Rows from block 4 of a small CTC audio transcriber, named by matrix and row number. Rows with one number belong to one neuron. Each number is 128 + 32 x the weight over its row's rms, rounded and kept within 0 to 255. All counts start at 0. Numbers have three digits each. After the name is the row's rms in percent of the matrix's.
After each neuron's rows are labels from the 100 clips, of 14976, where the neuron reaches its highest value: "responds to" is what is common among them; "loudest" is the band of the loudest frequency at the time of the peak. Only what is clearly more common there than usual is listed. The data: short read English sentences (LibriTTS-R). In brackets: how many of the 100.
# fc1: first MLP up (model.blocks.4.ff1.fc1.weight, 768x192), inputs 96-143
# fc2: first MLP down (model.blocks.4.ff1.fc2.weight, 192x768, transposed), outputs 96-143

fc1.651 102:152165088101140160090126171124149145199124140132129153185110107121099179080093115134113179081126109091089137158130116117079158092101094092071136
fc2.651 104:125160099102143084157156172192155100124178103093086099120131134132081166142096087136133099126157130140135060099132091205136134134168094207187075
responds to: the word "her" (30)
loudest: 250 to 500 Hz (30)

fc1.305 085:095113155149086161143081115108168123171128071082087156122107097103103187089110132153106177114124140094096146126077164159131144162144123145172142
fc2.305 091:113143077127172150168185125178110176095117144168099084116151123115184102157166151082144147141125106167164158114109165083149080142139173208122092
responds to: the word "i" (47)
loudest: 250 to 500 Hz (37)

fc1.477 116:062147117110146127077089158149074182103097141106163205145096127154097103160168107136178128068153128148084152172098161099100093129114127140124168
fc2.477 117:103109099158165171129081089120104155126162100171126152135163125192096123122126139177159160145113120189090114116117162082107167124135113170170186
responds to: the word "never" (30)
loudest: 250 to 500 Hz (43)

fc1.115 102:129102103184125123124104103146135172151104086100114091167125152147146181137099108164182196126177084034107151189129127089111184119107147135167093
fc2.115 101:145118109133108140143157082143092159121121125164136122136150114144122088161143182115129104171132116134150136126115117078147119097053173088145146
responds to: the word "was" (40); the word "were" (25)
loudest: 250 to 500 Hz (35)

fc1.766 101:117123148166148102173115087156112118090070048139085194165108124062107094149145130147160131132154123138085111135060155124111107136199126119116148
fc2.766 101:146081088154132103168149089110107113116083139133173149114162133124125051128135152079114161193152096138114090136173129083146147154145138091144138
responds to: the word "that" (25)
loudest: 500 to 1000 Hz (42)

fc1.668 096:126153149143105124131107103206160161137026148118092153099107122067152112145092146140111113154174121126098138113083200158085132142175181123114140
fc2.668 091:146162131098123062137092126150086151129094119052152145097137162162145143162128159160130140163174121166118086151194137120131179172103130123182119
responds to: the word "but" (40)
loudest: 250 to 500 Hz (33)

fc1.315 094:090168164148061124108121144146132138157140061139106148122185127120130230061106116114139188115110152130126178128101129126116133125144102140081097
fc2.315 070:124180144152134134144103136055106097125125116123136129111137126140129143139080160094133199089089168134162130152110118102111136140130179109122087
responds to: the word "was" (32); the word "he" (27)
loudest: 250 to 500 Hz (53)

fc1.8 101:102096214104100139120117090158175168145114123176111155125127076107115091133083124136163077149139124145117117130079153120083169132140129127143134
fc2.8 098:134119120148146180117119113071131112104105106170125144078125071131129135085146105140146075103188123162124141094149104053119128072076122143190091
responds to: the word "but" (44); the word "what" (25)
loudest: 250 to 500 Hz (34)

fc1.273 100:142180114105103108129088088153117158155175120075134119147154084093125209093084130151122178153085143109148116125068162170131140112128160085087195
fc2.273 102:119089194158148149140080098114124093093119130144134179079160139130115193141131088155146132148091087097168170183113115142134163141108125137128077
responds to: the word "but" (32)
loudest: 500 to 1000 Hz (39); 250 to 500 Hz (31)

fc1.588 100:121165134102094140112099091141148172114172091170147218104080096136162098109113165133116139112154166127139108148104203120126108118140137146070162
fc2.588 110:144134036082157109161116120124177192155176112142157092103179145152160120121128137095145141162165145112075064111130120173101154120096120139168144
responds to: the word "not" (30)
loudest: 500 to 1000 Hz (35)

fc1.761 108:163135187092100169121113105157158161127135141131093108176100065167151152124116197153141126130076151140165139164076091172151135090147125148145122
fc2.761 124:158128114144133165117132139076106143114143182148106125177115114139117140113187077092092052152137129128096114146089110109123098151115177143175121
responds to: voice: male (78)
loudest: 250 to 500 Hz (35)

fc1.173 101:043113136130112093126129119203104111093117131132063145102102120100095118148161146171152154133130124088086117129097123135131137105144101151137117
fc2.173 109:147125107111145075212135102135108134144096118183094114095173103119169106109158179099142162155162136123121095138071114106118172101133085121178090
responds to: the word "not" (57); the word "that" (25)
loudest: 500 to 1000 Hz (48); 1000 to 2000 Hz (38)

fc1.547 089:131165108064097121157138131150134170183140108132159122102105101127094159167191115136145175135087148131134148174090114150070109154091093067077158
fc2.547 077:123126167046101094144154144107123088151157132083099094149120164153090114133142147050090140148083156118148092100126112135184128159096113148085147
responds to: voice: female (86); the word "i" (40); the word "have" (32)
loudest: 250 to 500 Hz (35)

fc1.265 098:101155201107166181092122158118132164143188114154110190088072104109158120181159160108100184092124142102126154196095103121105140102137203127098148
fc2.265 093:155115081123126144151137150121158089090123145114138109171178156124117128124059133139143151141175089124090104172147127109114095126156125171090129
responds to: the word "that" (63)
loudest: 500 to 1000 Hz (48)

fc1.470 109:152100114165138181154094091178147171147132148158109079131113092123143164147146119154135134163203154137115118119083150140111136146117134112127094
fc2.470 118:123106144173122149143103123110153126112106194121177123090141168082155154093088150061114128151160114123085104130115135133119116079089086154158140
responds to: voice: female (85)
loudest: 500 to 1000 Hz (49)

fc1.155 091:106103101131088140117111112127212152143161098139135156202130129139057133127123146180143085124081109099165132102110102098127070135139110138111137
fc2.155 092:150157138128073114114099093158125120102181096132113125151113128165130108101098125149165120109121126112161066126167117104107154083103104120179148
responds to: the word "was" (32); the word "it" (32)
loudest: 4000 to 8000 Hz (27)

fc1.144 101:050135139109106119130122126175125139166123133098156118063098149067125137171186096126172137102192150143159177174098092139120149116135055146059139
fc2.144 108:129108035079120172123137149156109165114114053132128140146109182150174126151123107125151116081154090111160117175135124088152138174093089137134053
responds to: the word "you" (43); the word "think" (25)
loudest: 250 to 500 Hz (36)

fc1.20 108:098100168131118095151131122138146149106068067121080049150132155126129166151179172094161093066136135116081130096124160153109172178153172110149120
fc2.20 110:160066146160119134126122083119113131120077162105081127102147111124138071172121139166143117127113090132117143077138112121155139087145153164131131
responds to: the word "said" (36); text has "certainly" (25)
loudest: 250 to 500 Hz (36)

fc1.576 091:120163123156075081087117120156167148208117101123107144067088073119141133091086119137109160086165125081147149133137116141118179114107131100068110
fc2.576 091:159132161103123131154131085163113105126141131148052162191121065141102100179148123131165122097132120154147167060195114157136160077113149146076092
responds to: the word "the" (64)
loudest: 250 to 500 Hz (33)

fc1.387 088:112168137128129107143082161141157180165141144076118170085089139084193137069122141136154162161115116096131118130048181121132111128129218122099129
fc2.387 076:163169099178157108123097089213094086142101180130140152128130101129125124099130138111101082113151113080111134147138072136101078153120104065111143
responds to: voice: female (82)
loudest: 500 to 1000 Hz (41); 250 to 500 Hz (33)

fc1.260 095:134094163140097124089119176169180186197172143148103095109101161078107138107089176121161134139117107121109174058153115170109142147145094125109169
fc2.260 093:150123204149154123118093114105171113096093186139104155102146111196106102146084116167162109112112159106064120153167155112133101115125140110122140
responds to: the word "is" (35); the word "what" (25)
loudest: 250 to 500 Hz (35)

fc1.320 104:114132132118125125106136175177177229116108136150093136073117105135199113141093128132103180115129138113104155110067167154088123108138180091125147
fc2.320 125:154130134088129114078123162116134147127188156103145141137123134108169134128060102121132161133149086135133108137164111068086179102106165170111135
responds to: voice: female (84); the word "the" (67)
loudest: 250 to 500 Hz (32)

fc1.193 102:124142115145094145122131145143196145175167179084085126187118165142077158136119101147110106124117156088135191179132112139114101134149116098067073
fc2.193 091:119053082129100085140138114174181137149123140144071085106138107134160096110125151148114174135183144171113158080133104083125139194154106134140142
responds to: the word "little" (31)
loudest: 250 to 500 Hz (29)

fc1.64 100:142153127125090185074111133160164115126138112115151119130103095135097173103011090179149125107125142099158142143157137158124116137123110156154133
fc2.64 096:121167087148132157127108044149090109097131143102146170096137062072089119176154106150145150114142111111108132052096177090111180100130121145125149
responds to: the word "not" (84); the word "did" (54)
loudest: 250 to 500 Hz (35)

fc1.738 098:110153134136083146106125190104112202169141159093168103141108138137206190082107143124078212107095139105131181193095150102089094098134240119085131
fc2.738 094:123127147139119126117138125094098110146155152110115094148191101137151142104147110073124176165072116189152090160090117115104129087123107151155150
responds to: the word "that" (53); the word "is" (28)
loudest: 500 to 1000 Hz (48)

fc1.216 098:101091158130096110111135118225172184100109099098132111097120129046145082108078171152135108110167069116112134140098116157100105098138142166091090
fc2.216 096:105151200144125170131056151081100115085152081113148120135176172162117110171161133145145179125114157140095096146159148061167146156133140074110146
responds to: the word "of" (25)
loudest: 250 to 500 Hz (32)

fc1.586 106:114155143146127127092134181160144149163114143119097160180099131089145134182075047176126095118203136108141163168126127126135147109134142144159157
fc2.586 121:131147134115138130156131102176128125113099120170167141141126071123118128116103135170131087154104167166124136138135150087072152114152093140135155
responds to: the word "little" (47); the word "a" (31)
loudest: 250 to 500 Hz (44); 500 to 1000 Hz (27)

fc1.359 101:142132113135082113116141154123155170138165121107086143131116109147135178120160120164126145143143180047176186160076170169087132101165094084081081
fc2.359 089:133134091117104090083141141114154193130145135152173106126116091131171136129141140163127164115146129156162145144236159129135040088138154123105096
responds to: the word "never" (46)
loudest: 250 to 500 Hz (37)

fc1.342 105:112146135167115150113138106179101158203105136117109101106138084114164101133154114114158163122128157151094090096140133151101116157138186075139161
fc2.342 105:144104159165143127138078165092108136099145115137184149108137138159138175082150096126122132132146138086137156170150095143091125127119129139130152
responds to: the word "i" (62)
loudest: 500 to 1000 Hz (54)

fc1.30 098:131151175058129177123100159113144137191140143171157191137103091118135150089088167116125178111061140173127145154080143186106124125122078107080140
fc2.30 099:153130104154198119104131152148094160146099174141189070115144126152108131146085117140163121114146091127123184117131111123097085127086166119195139
responds to: the word "sure" (34)
loudest: 2000 to 4000 Hz (57)

fc1.640 086:060115089130104102105123184131121172204108089141062159103130095130154137138155183160158165138110116125114131113140095162105141143122136102160201
fc2.640 089:069127112094167136145175094159144123135153115111120192088156155133151158179084144131160148099082133137165169085169097125137067132152074149091113
responds to: the word "the" (76)
loudest: 250 to 500 Hz (40)

fc1.614 104:151113108152086125058060136126164164144152095107124163157093114151091158134161117129117156118102177083154133137120134105090096152135138096122118
fc2.614 117:108097141142117128109169107186128107135157126081186126152126107109138130192077085054106116110116137142114146160153103110195129134116110141183125
responds to: the word "never" (34)
loudest: 250 to 500 Hz (29)

fc1.73 100:065070139199144109107111111112173139183147113140104137153144188154152145112162120198122116137115156147077157173164166090075177186142160067106140
fc2.73 090:139151134108094110063104137129131118134180138087137102072153116085131089167169125081118179103154183093117143178151128158171080125176171105114120
responds to: the word "his" (25)
loudest: 4000 to 8000 Hz (26)

fc1.68 101:167132121097105123120110103146115114181090131144103191143113059117126086125154147137148136111091130136126103104170152176143140111126081094097145
fc2.68 095:167065095105086095139121129149088077117085119159100087170159085152121065136110149085129061101095130134122193092108162119096141125120085119213143
responds to: the word "it" (51)
loudest: 250 to 500 Hz (52)

fc1.433 097:074100132138137141085120152161161142135110143120094140143037136166188148114119112182120081128109122134213122181117180144086169139137174141110060
fc2.433 099:163114091127110188206101105095192104129147108108105136128144102122069128072092131138125094096138142146124186128138137128122163125075116215170102
responds to: voice: male (83)
loudest: 2000 to 4000 Hz (35)

fc1.597 105:091121166170128165099087141109127155120104102104168188108025146125087141132112067111102126110096170096106212183119143125125127118124149122103141
fc2.597 094:091173142165129139137069097057143105110111122115140174102153112135166129136167132149102128130146111097128113125132118108125092091179062095158142
responds to: the word "you" (36)
loudest: 250 to 500 Hz (31)

fc1.459 105:135101153147100134137107127125189173135102138125098183148105120084119163075062120130129199157123119055117159191094117146122199134125162115149038
fc2.459 106:102182117184108108096186139116061129148165138151144123138145145130127125164164174081113136137120139155171153082196115134120147095157136140158186
responds to: the word "no" (35)
loudest: 250 to 500 Hz (42)

fc1.244 106:101130090110138104086126103119120142165167085114097086140137095106170165114113074153181113099121095128109126188085206148099203131154149129111099
fc2.244 108:156107066145098080076131175162074133113121180138097156109135127105187107197145147126122103187138133168106114135095092132175075130135137117123133
responds to: voice: male (82)
loudest: 250 to 500 Hz (54)

fc1.311 095:107109109159118103097126155116099139214081079147109178121106083112143196070115155131103121149092120102128163140105139166102127090104109077122105
fc2.311 102:190130125102136113183093077108185095068170084158166103163159151141117129142120132154102123096094129110113113081125120093134101112141168195146163
responds to: the word "she" (28)
loudest: 250 to 500 Hz (61)

fc1.182 099:096151092109197128137147085165173130152141106158148103100039106136130148175087184129180186140128115120138143208139152146124138166128134157097098
fc2.182 081:098120086085118134118172141121142151154183178115166119158126187140129127114145148107051134092130173146109094132152078126151082176099121136114109
responds to: the word "what" (25)
loudest: 500 to 1000 Hz (27)

fc1.289 096:128113221162113136127147112137162142108194126092163120110076121077147173132133129132112192095113134098106197115130154153091158143123141100117162
fc2.289 084:147132159113086182148151162115112115119101117084105165153168193109127143117120098034117130159075125119044095164120079091184141119062177149126169
responds to: the word "that" (32); the word "this" (31)
loudest: 250 to 500 Hz (47); 500 to 1000 Hz (25)

fc1.710 109:152109156129129101135128106149215167174169106127110114110115126114136213105149095124104158141153115120094149150125154158140167175146120120073190
fc2.710 109:141105105113087105119128114124122127157168174131130116168143168128170099142061122078148179191061126128108091087168160138113173129072142119150156
responds to: voice: female (93)
loudest: 250 to 500 Hz (44)

fc1.707 096:107133197185091123110107082156064135133076107054085134100160080082148100071107133139147164105090123109125154105134141091110135110132178116103154
fc2.707 101:100073146122121090129158112109164124142123129151163119109128114114094096248117128159116139148167095148136157159175094133115137102173108097154103
responds to: the word "but" (34)
loudest: 250 to 500 Hz (38)

fc1.661 095:177156105157077190133094093119172160150129096143118084074116110103079155155091110169126167190089143096141110114139125184102182122156106104123165
fc2.661 093:091113112148098122151175157116144135136125124095149137135158118175140129159169108134106122084069115175093113155169093104141124180067124116104087
responds to: the word "what" (46); the word "you" (38); the word "do" (26)
loudest: 500 to 1000 Hz (31)

fc1.166 097:139112126109115106140109109148118152177152135123166125146136078130082178141157093162173075097187168117102105165191092148122169135124084092082159
fc2.166 074:147183125075129075141143168088167157156158137144087172128100081125083086122151145106138125170147086160142147103120123162101173092138075137097088
responds to: the word "not" (34)
loudest: 250 to 500 Hz (33)

fc1.671 106:085163115121107100091130169141155112128127135123109206136141147110137138113191168136123102097162172106145133148089167115160101140138075116118112
fc2.671 119:110141111083117156125124113115111074118121121123205074132180132115141153146155092119093161164097128156139052140089158102163170164056149138146128
responds to: the word "too" (29)
loudest: 250 to 500 Hz (63)

fc1.346 099:094103163124131136132129113119104118155140091143143070144173115101120140173138137094130198142128113143067129126054193092142141141163115086148095
fc2.346 116:152129110125112119173128109158116158121119212181153138102164133111222096124203090122162094121156097175158110120082184049112064041152149094116139
responds to: the word "i" (37)
loudest: 250 to 500 Hz (49)

fc1.39 093:104097083148100080056121151155096163140140099133091122121095148135185130103118140150123134160152106150139137121149195105128124171098148093097102
fc2.39 091:192167134089129101188100102113098141142106066090096155137102114112107138111151092072070065162117124105089154058160139130126140163126097206148167
responds to: the word "it" (42)
loudest: 250 to 500 Hz (47)

fc1.223 091:094090167151139157051145159082145164134130119164122107152153152138125160080070151147060174118154150098173166163167167124117091127138132084098119
fc2.223 089:150117108075100133179128075082140180113173125147108105112107139068152124147176075116132113114108138119188131123090124125143129091177109144133115
responds to: the word "never" (27)
loudest: 250 to 500 Hz (36)

fc1.164 105:101140168160161107081169098143168154161138104166128154108131116164134144141113118163147158095139098109103112086106149090106149128172154135154132
fc2.164 106:153117134064177161106143167173106120143117126167179208130106127175180149065149109137139140075146137157172198174182138144098122165138064112113149
responds to: the word "think" (35); the word "they" (25)
loudest: 250 to 500 Hz (39)

fc1.222 099:095073115165082133111098195134175168125162095137099189084166111148092142052060114137115116085172136075144151103121123140107206153142089100050095
fc2.222 104:069124197118112125114134135136096124141166135136120117123132176114098168125097152094058153136184142134111103098132169191124123167121142140158117
responds to: the word "too" (26)
loudest: 250 to 500 Hz (80)

fc1.161 093:132125114160102136092108157161171148148138139086134175065101130150153151110132109141140190053098170105160182140092192175084113157150171071145109
fc2.161 069:108162118115116122079191156108162181189157131153133070169098091160207100141105129154107163152149099136171107135171138063096076141129134135092146
responds to: the word "never" (78)
loudest: 500 to 1000 Hz (25)

fc1.47 096:108116112141112105115064128147122122153111084119165090113093148153127174015146062127138127078080135119105152092147161148124108102159151112093146
fc2.47 095:152112197120142136180149093142092112083088113105125128057153105171120146162156103105087141130085176166128124081060143097200133138108071147144171
responds to: the word "see" (31)
loudest: 250 to 500 Hz (52)

fc1.411 096:047116097151080134160118144122145149137068099130129119135151125057152194142141186128167152138061129126097185121091162126120145143123111118087173
fc2.411 079:142157144124078137112118101073119098135134145129111175105099166102107127051075131112126106106161097143142139115174114183092126090155128153149164
responds to: voice: male (82); the word "it" (40); the word "was" (37)
loudest: 250 to 500 Hz (67)

fc1.565 107:123096134182120194066092159105116153147151129098151100163113110161120111091145105129109155137110132153106196178166103102103121165146128021085105
fc2.565 108:157144103061156105142104112132117108106145123115184082082115147124132173130108136140156171141125149203124099131071116135127143122108083134116142
responds to: the word "we" (60)
loudest: 250 to 500 Hz (53)

fc1.386 110:090096188185090132110133145135114123146119104149154119172125154118162159098154126134113160138152161138162146098144168087116134143127157073128169
fc2.386 100:129089149098172136174139125156174093120124125154132173148139155133134189110118090118153103117088125168117166152157144129111142126208093097118146
responds to: the word "think" (56); the word "of" (28)
loudest: 250 to 500 Hz (39)

fc1.678 096:080120169166146103046104153100159122155160119169085134140107126108092148046114118144166164133114142119118153107181165147132151143125124145114095
fc2.678 084:112150134101123114127113105140134141149235115107085088167180127109074134112147123085161127106103140137096124098125123081115061197069098103150152
responds to: the word "she" (31)
loudest: 250 to 500 Hz (31)

fc1.719 098:123118163071099150120121164104108191153097092141087097162124092174104119144167117160176137115112093060097134130115166187090170110140168120168160
fc2.719 090:138128150112108129160081144115114083132109129132143163089152175107113115111135090059042120128112182121131154108114191167156139141092156100086115
responds to: the word "is" (26)
loudest: 250 to 500 Hz (48)

fc1.9 099:107107149077100160089142207158115167104117138090144093095110109126076103155108165112171112112074111142137162116112139130106119146130105074138139
fc2.9 104:152110112124124080127174163103161118156148147131087111144124114183120144147049140127194156095142159132132088037157152139123187138116116175136045
responds to: the word "it" (35)
loudest: 250 to 500 Hz (64)

fc1.504 095:133149162113161135114068123105185121189157151126136145090129096112138163128099122162137177085134143132098149149166156142057123130121149162054154
fc2.504 101:178124128137160128090164134112105081087099137077173108167178143168138082127065127091106114161126087126169120133119135121161114137117177131153096
responds to: voice: male (73)
loudest: 500 to 1000 Hz (40)

fc1.167 100:132144123175138114094062145126128164168158091099101170141097165130154197071175138121176144122142125100136141134096112112115132158131139097067081
fc2.167 105:125138076127142185131152141150112113118176123087065134179125163149110146105132132076127108090114135150081107075096085161168106179083105157179154
responds to: the word "we" (28)
loudest: 250 to 500 Hz (29)

fc1.518 106:142165114173104151081089134146142138142127155117108143131105081134126116136143100185188157137125100068122156115104142110089112129141153119131089
fc2.518 104:087144159124127106155166060094140116147081133147105117225102141147123089159104129104197108103182114125072101162134082070138144125165139145142132
responds to: the word "her" (35)
loudest: 1000 to 2000 Hz (28)

fc1.228 100:145108107122111120112119153124129110126136088104154153161130082168138161096126133176166085079129174143165130127091160151045137109149117121053083
fc2.228 104:164154131099107141168123105095166070113154129141190188118156121154083162147167121125068146091095166132181101138161102162128096068117118132178146
responds to: the word "said" (30)
loudest: 4000 to 8000 Hz (87)

fc1.653 096:143098110162130126104142177155188168155098113119096119139143114116122150113136139140113099079111148158055253095129122112118145110120127060104158
fc2.653 095:116156116140120137151125091103122068092095128132142085142140082127100139125199122084096113160093172147097107141132117101164153115083159186159156
responds to: the word "is" (25)
loudest: 250 to 500 Hz (43)

fc1.11 105:094092158125129133108118125114081147126114088117155166089141107079123156106160120109157151161170102122126111170127120161073125098160152098145138
fc2.11 095:103200140125131122099162201079198142158177140089138155203121193166067162154108081139074092079084203118165135157192181127137119134133136114121076
responds to: voice: female (83)
loudest: 250 to 500 Hz (89)

fc1.168 109:116186088083168181152096145096135144183105193109117174120139068156182101099115135116122176102135150084102143186101178165060126108122125101085136
fc2.168 103:149140071099131148137201112137118098125130112090119107205092124169087153146130133167132126137155174161102133173173108136154091138113110181137095
responds to: the word "sure" (39)
loudest: 250 to 500 Hz (47)

fc1.403 102:123148174134116126096110152094167130125184076122116109147102129146085165134138109129159231115143208121100162114076150153121150192114152115076104
fc2.403 109:126153086147127130064140153177135141113165118133114084148136097115163120155133127135162079108119178122170168097145131150090100151052156131171192
responds to: the word "said" (25)
loudest: 4000 to 8000 Hz (45)

fc1.567 110:086130119099106111095100149188201154172154152147086093088107139102128198097088107136141123112204144114170104111152120151142089163098100157154103
fc2.567 120:128122146087099123142091098112082149104067153138148150085188063079108079138177169188183140133142075136144125127108160119102163073165081123126145
responds to: the word "not" (52)
loudest: 250 to 500 Hz (39)

fc1.209 103:154153113117157199135145179109190112147135108093179150189078146149135148118118097127067096086105158109150147188109202185091141124113127146135125
fc2.209 086:129114144122138123157114136148075169122100174131160106108095194101156049159101172132179138127180071129156111151126144139158114140144135132176097
responds to: voice: male (78)
loudest: 250 to 500 Hz (31)

fc1.721 098:138087110168133117128124111143078158095159140138102155161080151178093109121146188179049141132153110072122143129174177113113067123178168155117123
fc2.721 105:121124085125137113181133164096149094161106090063112139187126152134151183131172117121101086104144164097084169123124139076104136167136084146169163
responds to: the word "it" (35); the word "is" (27)
loudest: 250 to 500 Hz (61)

fc1.639 105:062116159129107159057138092165133139207101108053088121089135097120122103147118103107127142095152159143102155174086155124126144142082160107071125
fc2.639 101:096092130121150172147106129086129123087129162147179147158151117176125129126143078178140144134165161117090191175159125086134127120215103162096151
responds to: the word "what" (25)
loudest: 250 to 500 Hz (68)

fc1.450 104:132093085157117105140127138187184138153115106144081135173123126122118124101054146110102147124134107113083155155121131124112139137178141150104079
fc2.450 103:138122164183147150100109141157136154124175130092142148105072115148103167109174130083088127092124193148128130104161179121138126158103169104116134
responds to: the word "what" (31)
loudest: 500 to 1000 Hz (30)

fc1.414 097:108108100121110099108131094087144150170119103161131080171128161096157115157175182138146181160144153118089168167154164153111131208152128075055107
fc2.414 102:149104050102143181194147100108094164124152093069122122115150123098113108123168169016129150123147073139083101120117077114113128158120190165167131
responds to: the word "it" (32)
loudest: 250 to 500 Hz (45)

fc1.666 104:082113140140111170138134134091097116117049089135105145078065108136118157139101149157169122178139144129063161085116092157118123149189126149144173
fc2.666 066:139092086164143081151140153146138103152120220123141118126089206085139087216197136094097069113110084118166107112149125132145081189127144159113012
responds to: the word "you" (38)
loudest: 250 to 500 Hz (29)