A small CTC audio transcriber, trained from scratch: 4000 steps.
Rows from block 3 of a small CTC audio transcriber, named by matrix and row number. Rows with one number within an expert belong to one neuron, the router's apart. Each number is 128 + 32 x the weight over its row's rms, rounded and kept within 0 to 255. All counts start at 0. Numbers have three digits each. After the name is the row's rms in percent of the matrix's.
Before each expert's rows are labels from the 100 clips, of 14976, where the router gives the expert most weight on average: "top examples" is what is common among them. Only what is clearly more common there than usual is listed. The data: short read English sentences (LibriTTS-R).
# router: slot weights (model.blocks.3.mlp.router.weight, 32x192), inputs 96-191
# up: expert up (model.blocks.3.mlp.up, 16x192x192), inputs 96-191
# down: expert down (model.blocks.3.mlp.down, 16x192x192, transposed), outputs 96-191

# expert 5
top examples: voice: female
router.10 082:157115133155096137118150156116058194093134117138125131158084043107169146125177054154136130133071134175125127095083169125094150137150084147177105154116117128156101161112091157122140195113127138133191150057101128170131174117181165147095113128139150075155187103124068102110146098148147110109
router.11 073:121117201173111171112147126120133140101105124063119080161089087133143186160134131124077120136056146103080140089117175109131140109157120170139128128092124167077196124137104094100144207078145156118126166096124136129099142102134093150104109089122178163147087186117053120117121128125158115095
up.0 117:094146135087125183180130137180117127138186114116169147114069089197170120169142139136161117090152138173086130024122145120064158131102099151142088139152100087177108075106087147149128074122141140115135082165122152130130110139159173103184117106113128099159096101127108172062082106158128146129
down.0 114:093130145122170125067123154151103153105123142179120150141134050179141101121115096154128176161090138119142160121146153128122121152127100086084152166142115106122167170099124162096132119146091099124184136077148197144135124154110102137145120206136136190081131076134087149135111072120100145134
up.1 081:131123180114112077093118125113130156158080160176111049136109126138160097124158082158098098103055115136105141166132123118188148119192079131177162155165113144133093133208079112086162146172128109138087166166061099101141079150105067138112109068109175103163125058055176124150119099150139120110
down.1 074:155125152138100084090080157143122143141131160026080085080140123160098119151125103121165141150141125102135152122134116104096160104065155178122138122104120125147121049115152127144104174174057176144088135075183087157155156146112114168112194072093155065088139153154145141069123146115102140154

# expert 14
top examples: the word "you"
router.28 112:176152157090130132134065144095061107131110135164157119201131113101177136039177129096136073150081119122120108192105144190138181094128119085158085142128144129136159129147164126137089144130177070155147078144115119122111168174157126123162135155095111167091123107119099107089116100102149143158
router.29 100:142129120118188099106161078114127124145119154090095155146134140138101128108168176095125115117142085110090114097133120129124106166132087102085129134137137136186112105189170134088069071117129065163085109136123053136102114172135101133147217081145116082078118165121187109030115114131095145142
up.0 095:096106138126107094144092137127114138177081122141113110157139180095100136136113118136182177113176162133065136146150106119148073144085075134154125125131147157168172089196214124152145087118151160111134133114142152145091114142122120111179111189131112056116104149109123134139146145094122065167
down.0 098:160138141109081070133097118105145212107136065185101140148142079171122126138115074124133133132101151111096114095133156170128131102089161114126066097084069142084128177121101156117108168090115160172167122091074099197182144100113118177102115068146121115122154126168120118116077108096138129102
up.1 082:103127125139164063159098099169128191131193147116100052098083151152184129175092066175186144091168101122086153150092141083136097147117126129165151089104104171113103113088125096196134108123155104125095133147124152204099100080093180087115120143142137108139121063135091123169111130093126085162
down.1 073:143143145094100113096089133162159161118148154153178156174168174107143111112107123154158168114136122138176127116183122129115127126113105150140140128172129124152113132096185085134182132164100135093100129072144105149107093099081135127067076089155094082138127148088139123190157147146142110102

# expert 15
top examples: voice: male
router.30 085:164152120077138121105062141179219112122120158158127197151177132077128157050115125151076151134148155118122078109127139188096090149121136119094103107113139112152124125128124128147142099121207177145139154114140152138127113127172095128086096171089140147105100102143116143140160111148161102138
router.31 119:106144185151116080149088094033087139147062117126140098145182110167139143106125106121114146132201141171117118124157192108103167131168132079096129108176127081160140113109126199125094088180165149144143156151101118126241160139183105101134183108104156109087169081157105130129112098159162119120
up.0 098:144105137126096174066146223139214162124109153106107096107088152147099101156118128117146086178100121105153170114124131172097173140133130155092081156106128130152044152120121084088080070154111165148151129148107226088148140120178072185129189081081153130120152126103140123074125129128133106120
down.0 094:136149138107126154094145118106116108092190121023107060157078162157191130195123140139135110122154104192145071157134139117124148126135120097064104164108165127127174089096141208128080143161120073144094139140117123121116144164115192119157119153175164137092109186095113113132112168109060113149
up.1 086:159123108118044116092145145184164146134174163112143120161121139137176116149156132102088113109105128110123164121131085000162181139137163134131160164116133146161074118173156089080136138135095148114095142162107143133150146175125057161102184129138153205149119159129140114140103160136116147073
down.1 087:113113094042174171143149045136129164098119177185128105209144105118096111177136116121128058122131122158185141116166121159135114136147115120130133141081113154107140193131128068123088122101121119144132124179071087167126133108096169161172108113132155144108102151069162117130075108135154152133

# expert 1
top examples: the word "i"; the word "he"
router.2 100:178164090141094154084053146091177115117135104084143169119114069124090161156097124123124142098064113100170165198119151142076116129103148149179128077121143097099134124161122196131169119140122134137176159123125132117185167131199144143129143103145103087158153150131106119087124109100176164151
router.3 114:147113125110161165068149193142094114103131093113115136135091136148124108163116126095119132132088115124137143163136074114102141115165108140140110071136091172202145095156162174117071085096114132119147080100126099103117139178163132123112128120141107121079156182110144127135109134193115169161
up.0 112:162139147161068089137080087136091093134087109139161094131123126034143148115182114153120116134215121109136089236122141119135103082162161073174121116086106101113154142116145155147145146098108090153111180124104127134100122099115078155113124160107147133167158101148111126143189162095138165136
down.0 107:107147127162107162100115167126138158163119130131103136154109117173126149093126144162144112143072096113152173085088048119086146105141165099125159145129150135169160110131114150140143118112096154091147156097126080166125163165106112136050137061143077193122060174094122122153077104059125158128
up.1 099:139137209168145124119113127153145174171114129132151123138187113166166103045125106123145136163044137126092123108114098096112214103113149127147120156139165168113112111108035139103127081104172169148111135036142168115187113139184132097171178135156169188097111144120164143147142155093125099133
down.1 096:128125110119189176195127094119148109143098155186115140066144104173090122194146088108149130071169149142078134051101118124147127107102148098117145147183148108145095139120139034151059104087168149113113118131161109122166140129123099128173162110143147121182163158155169116098086110142103108146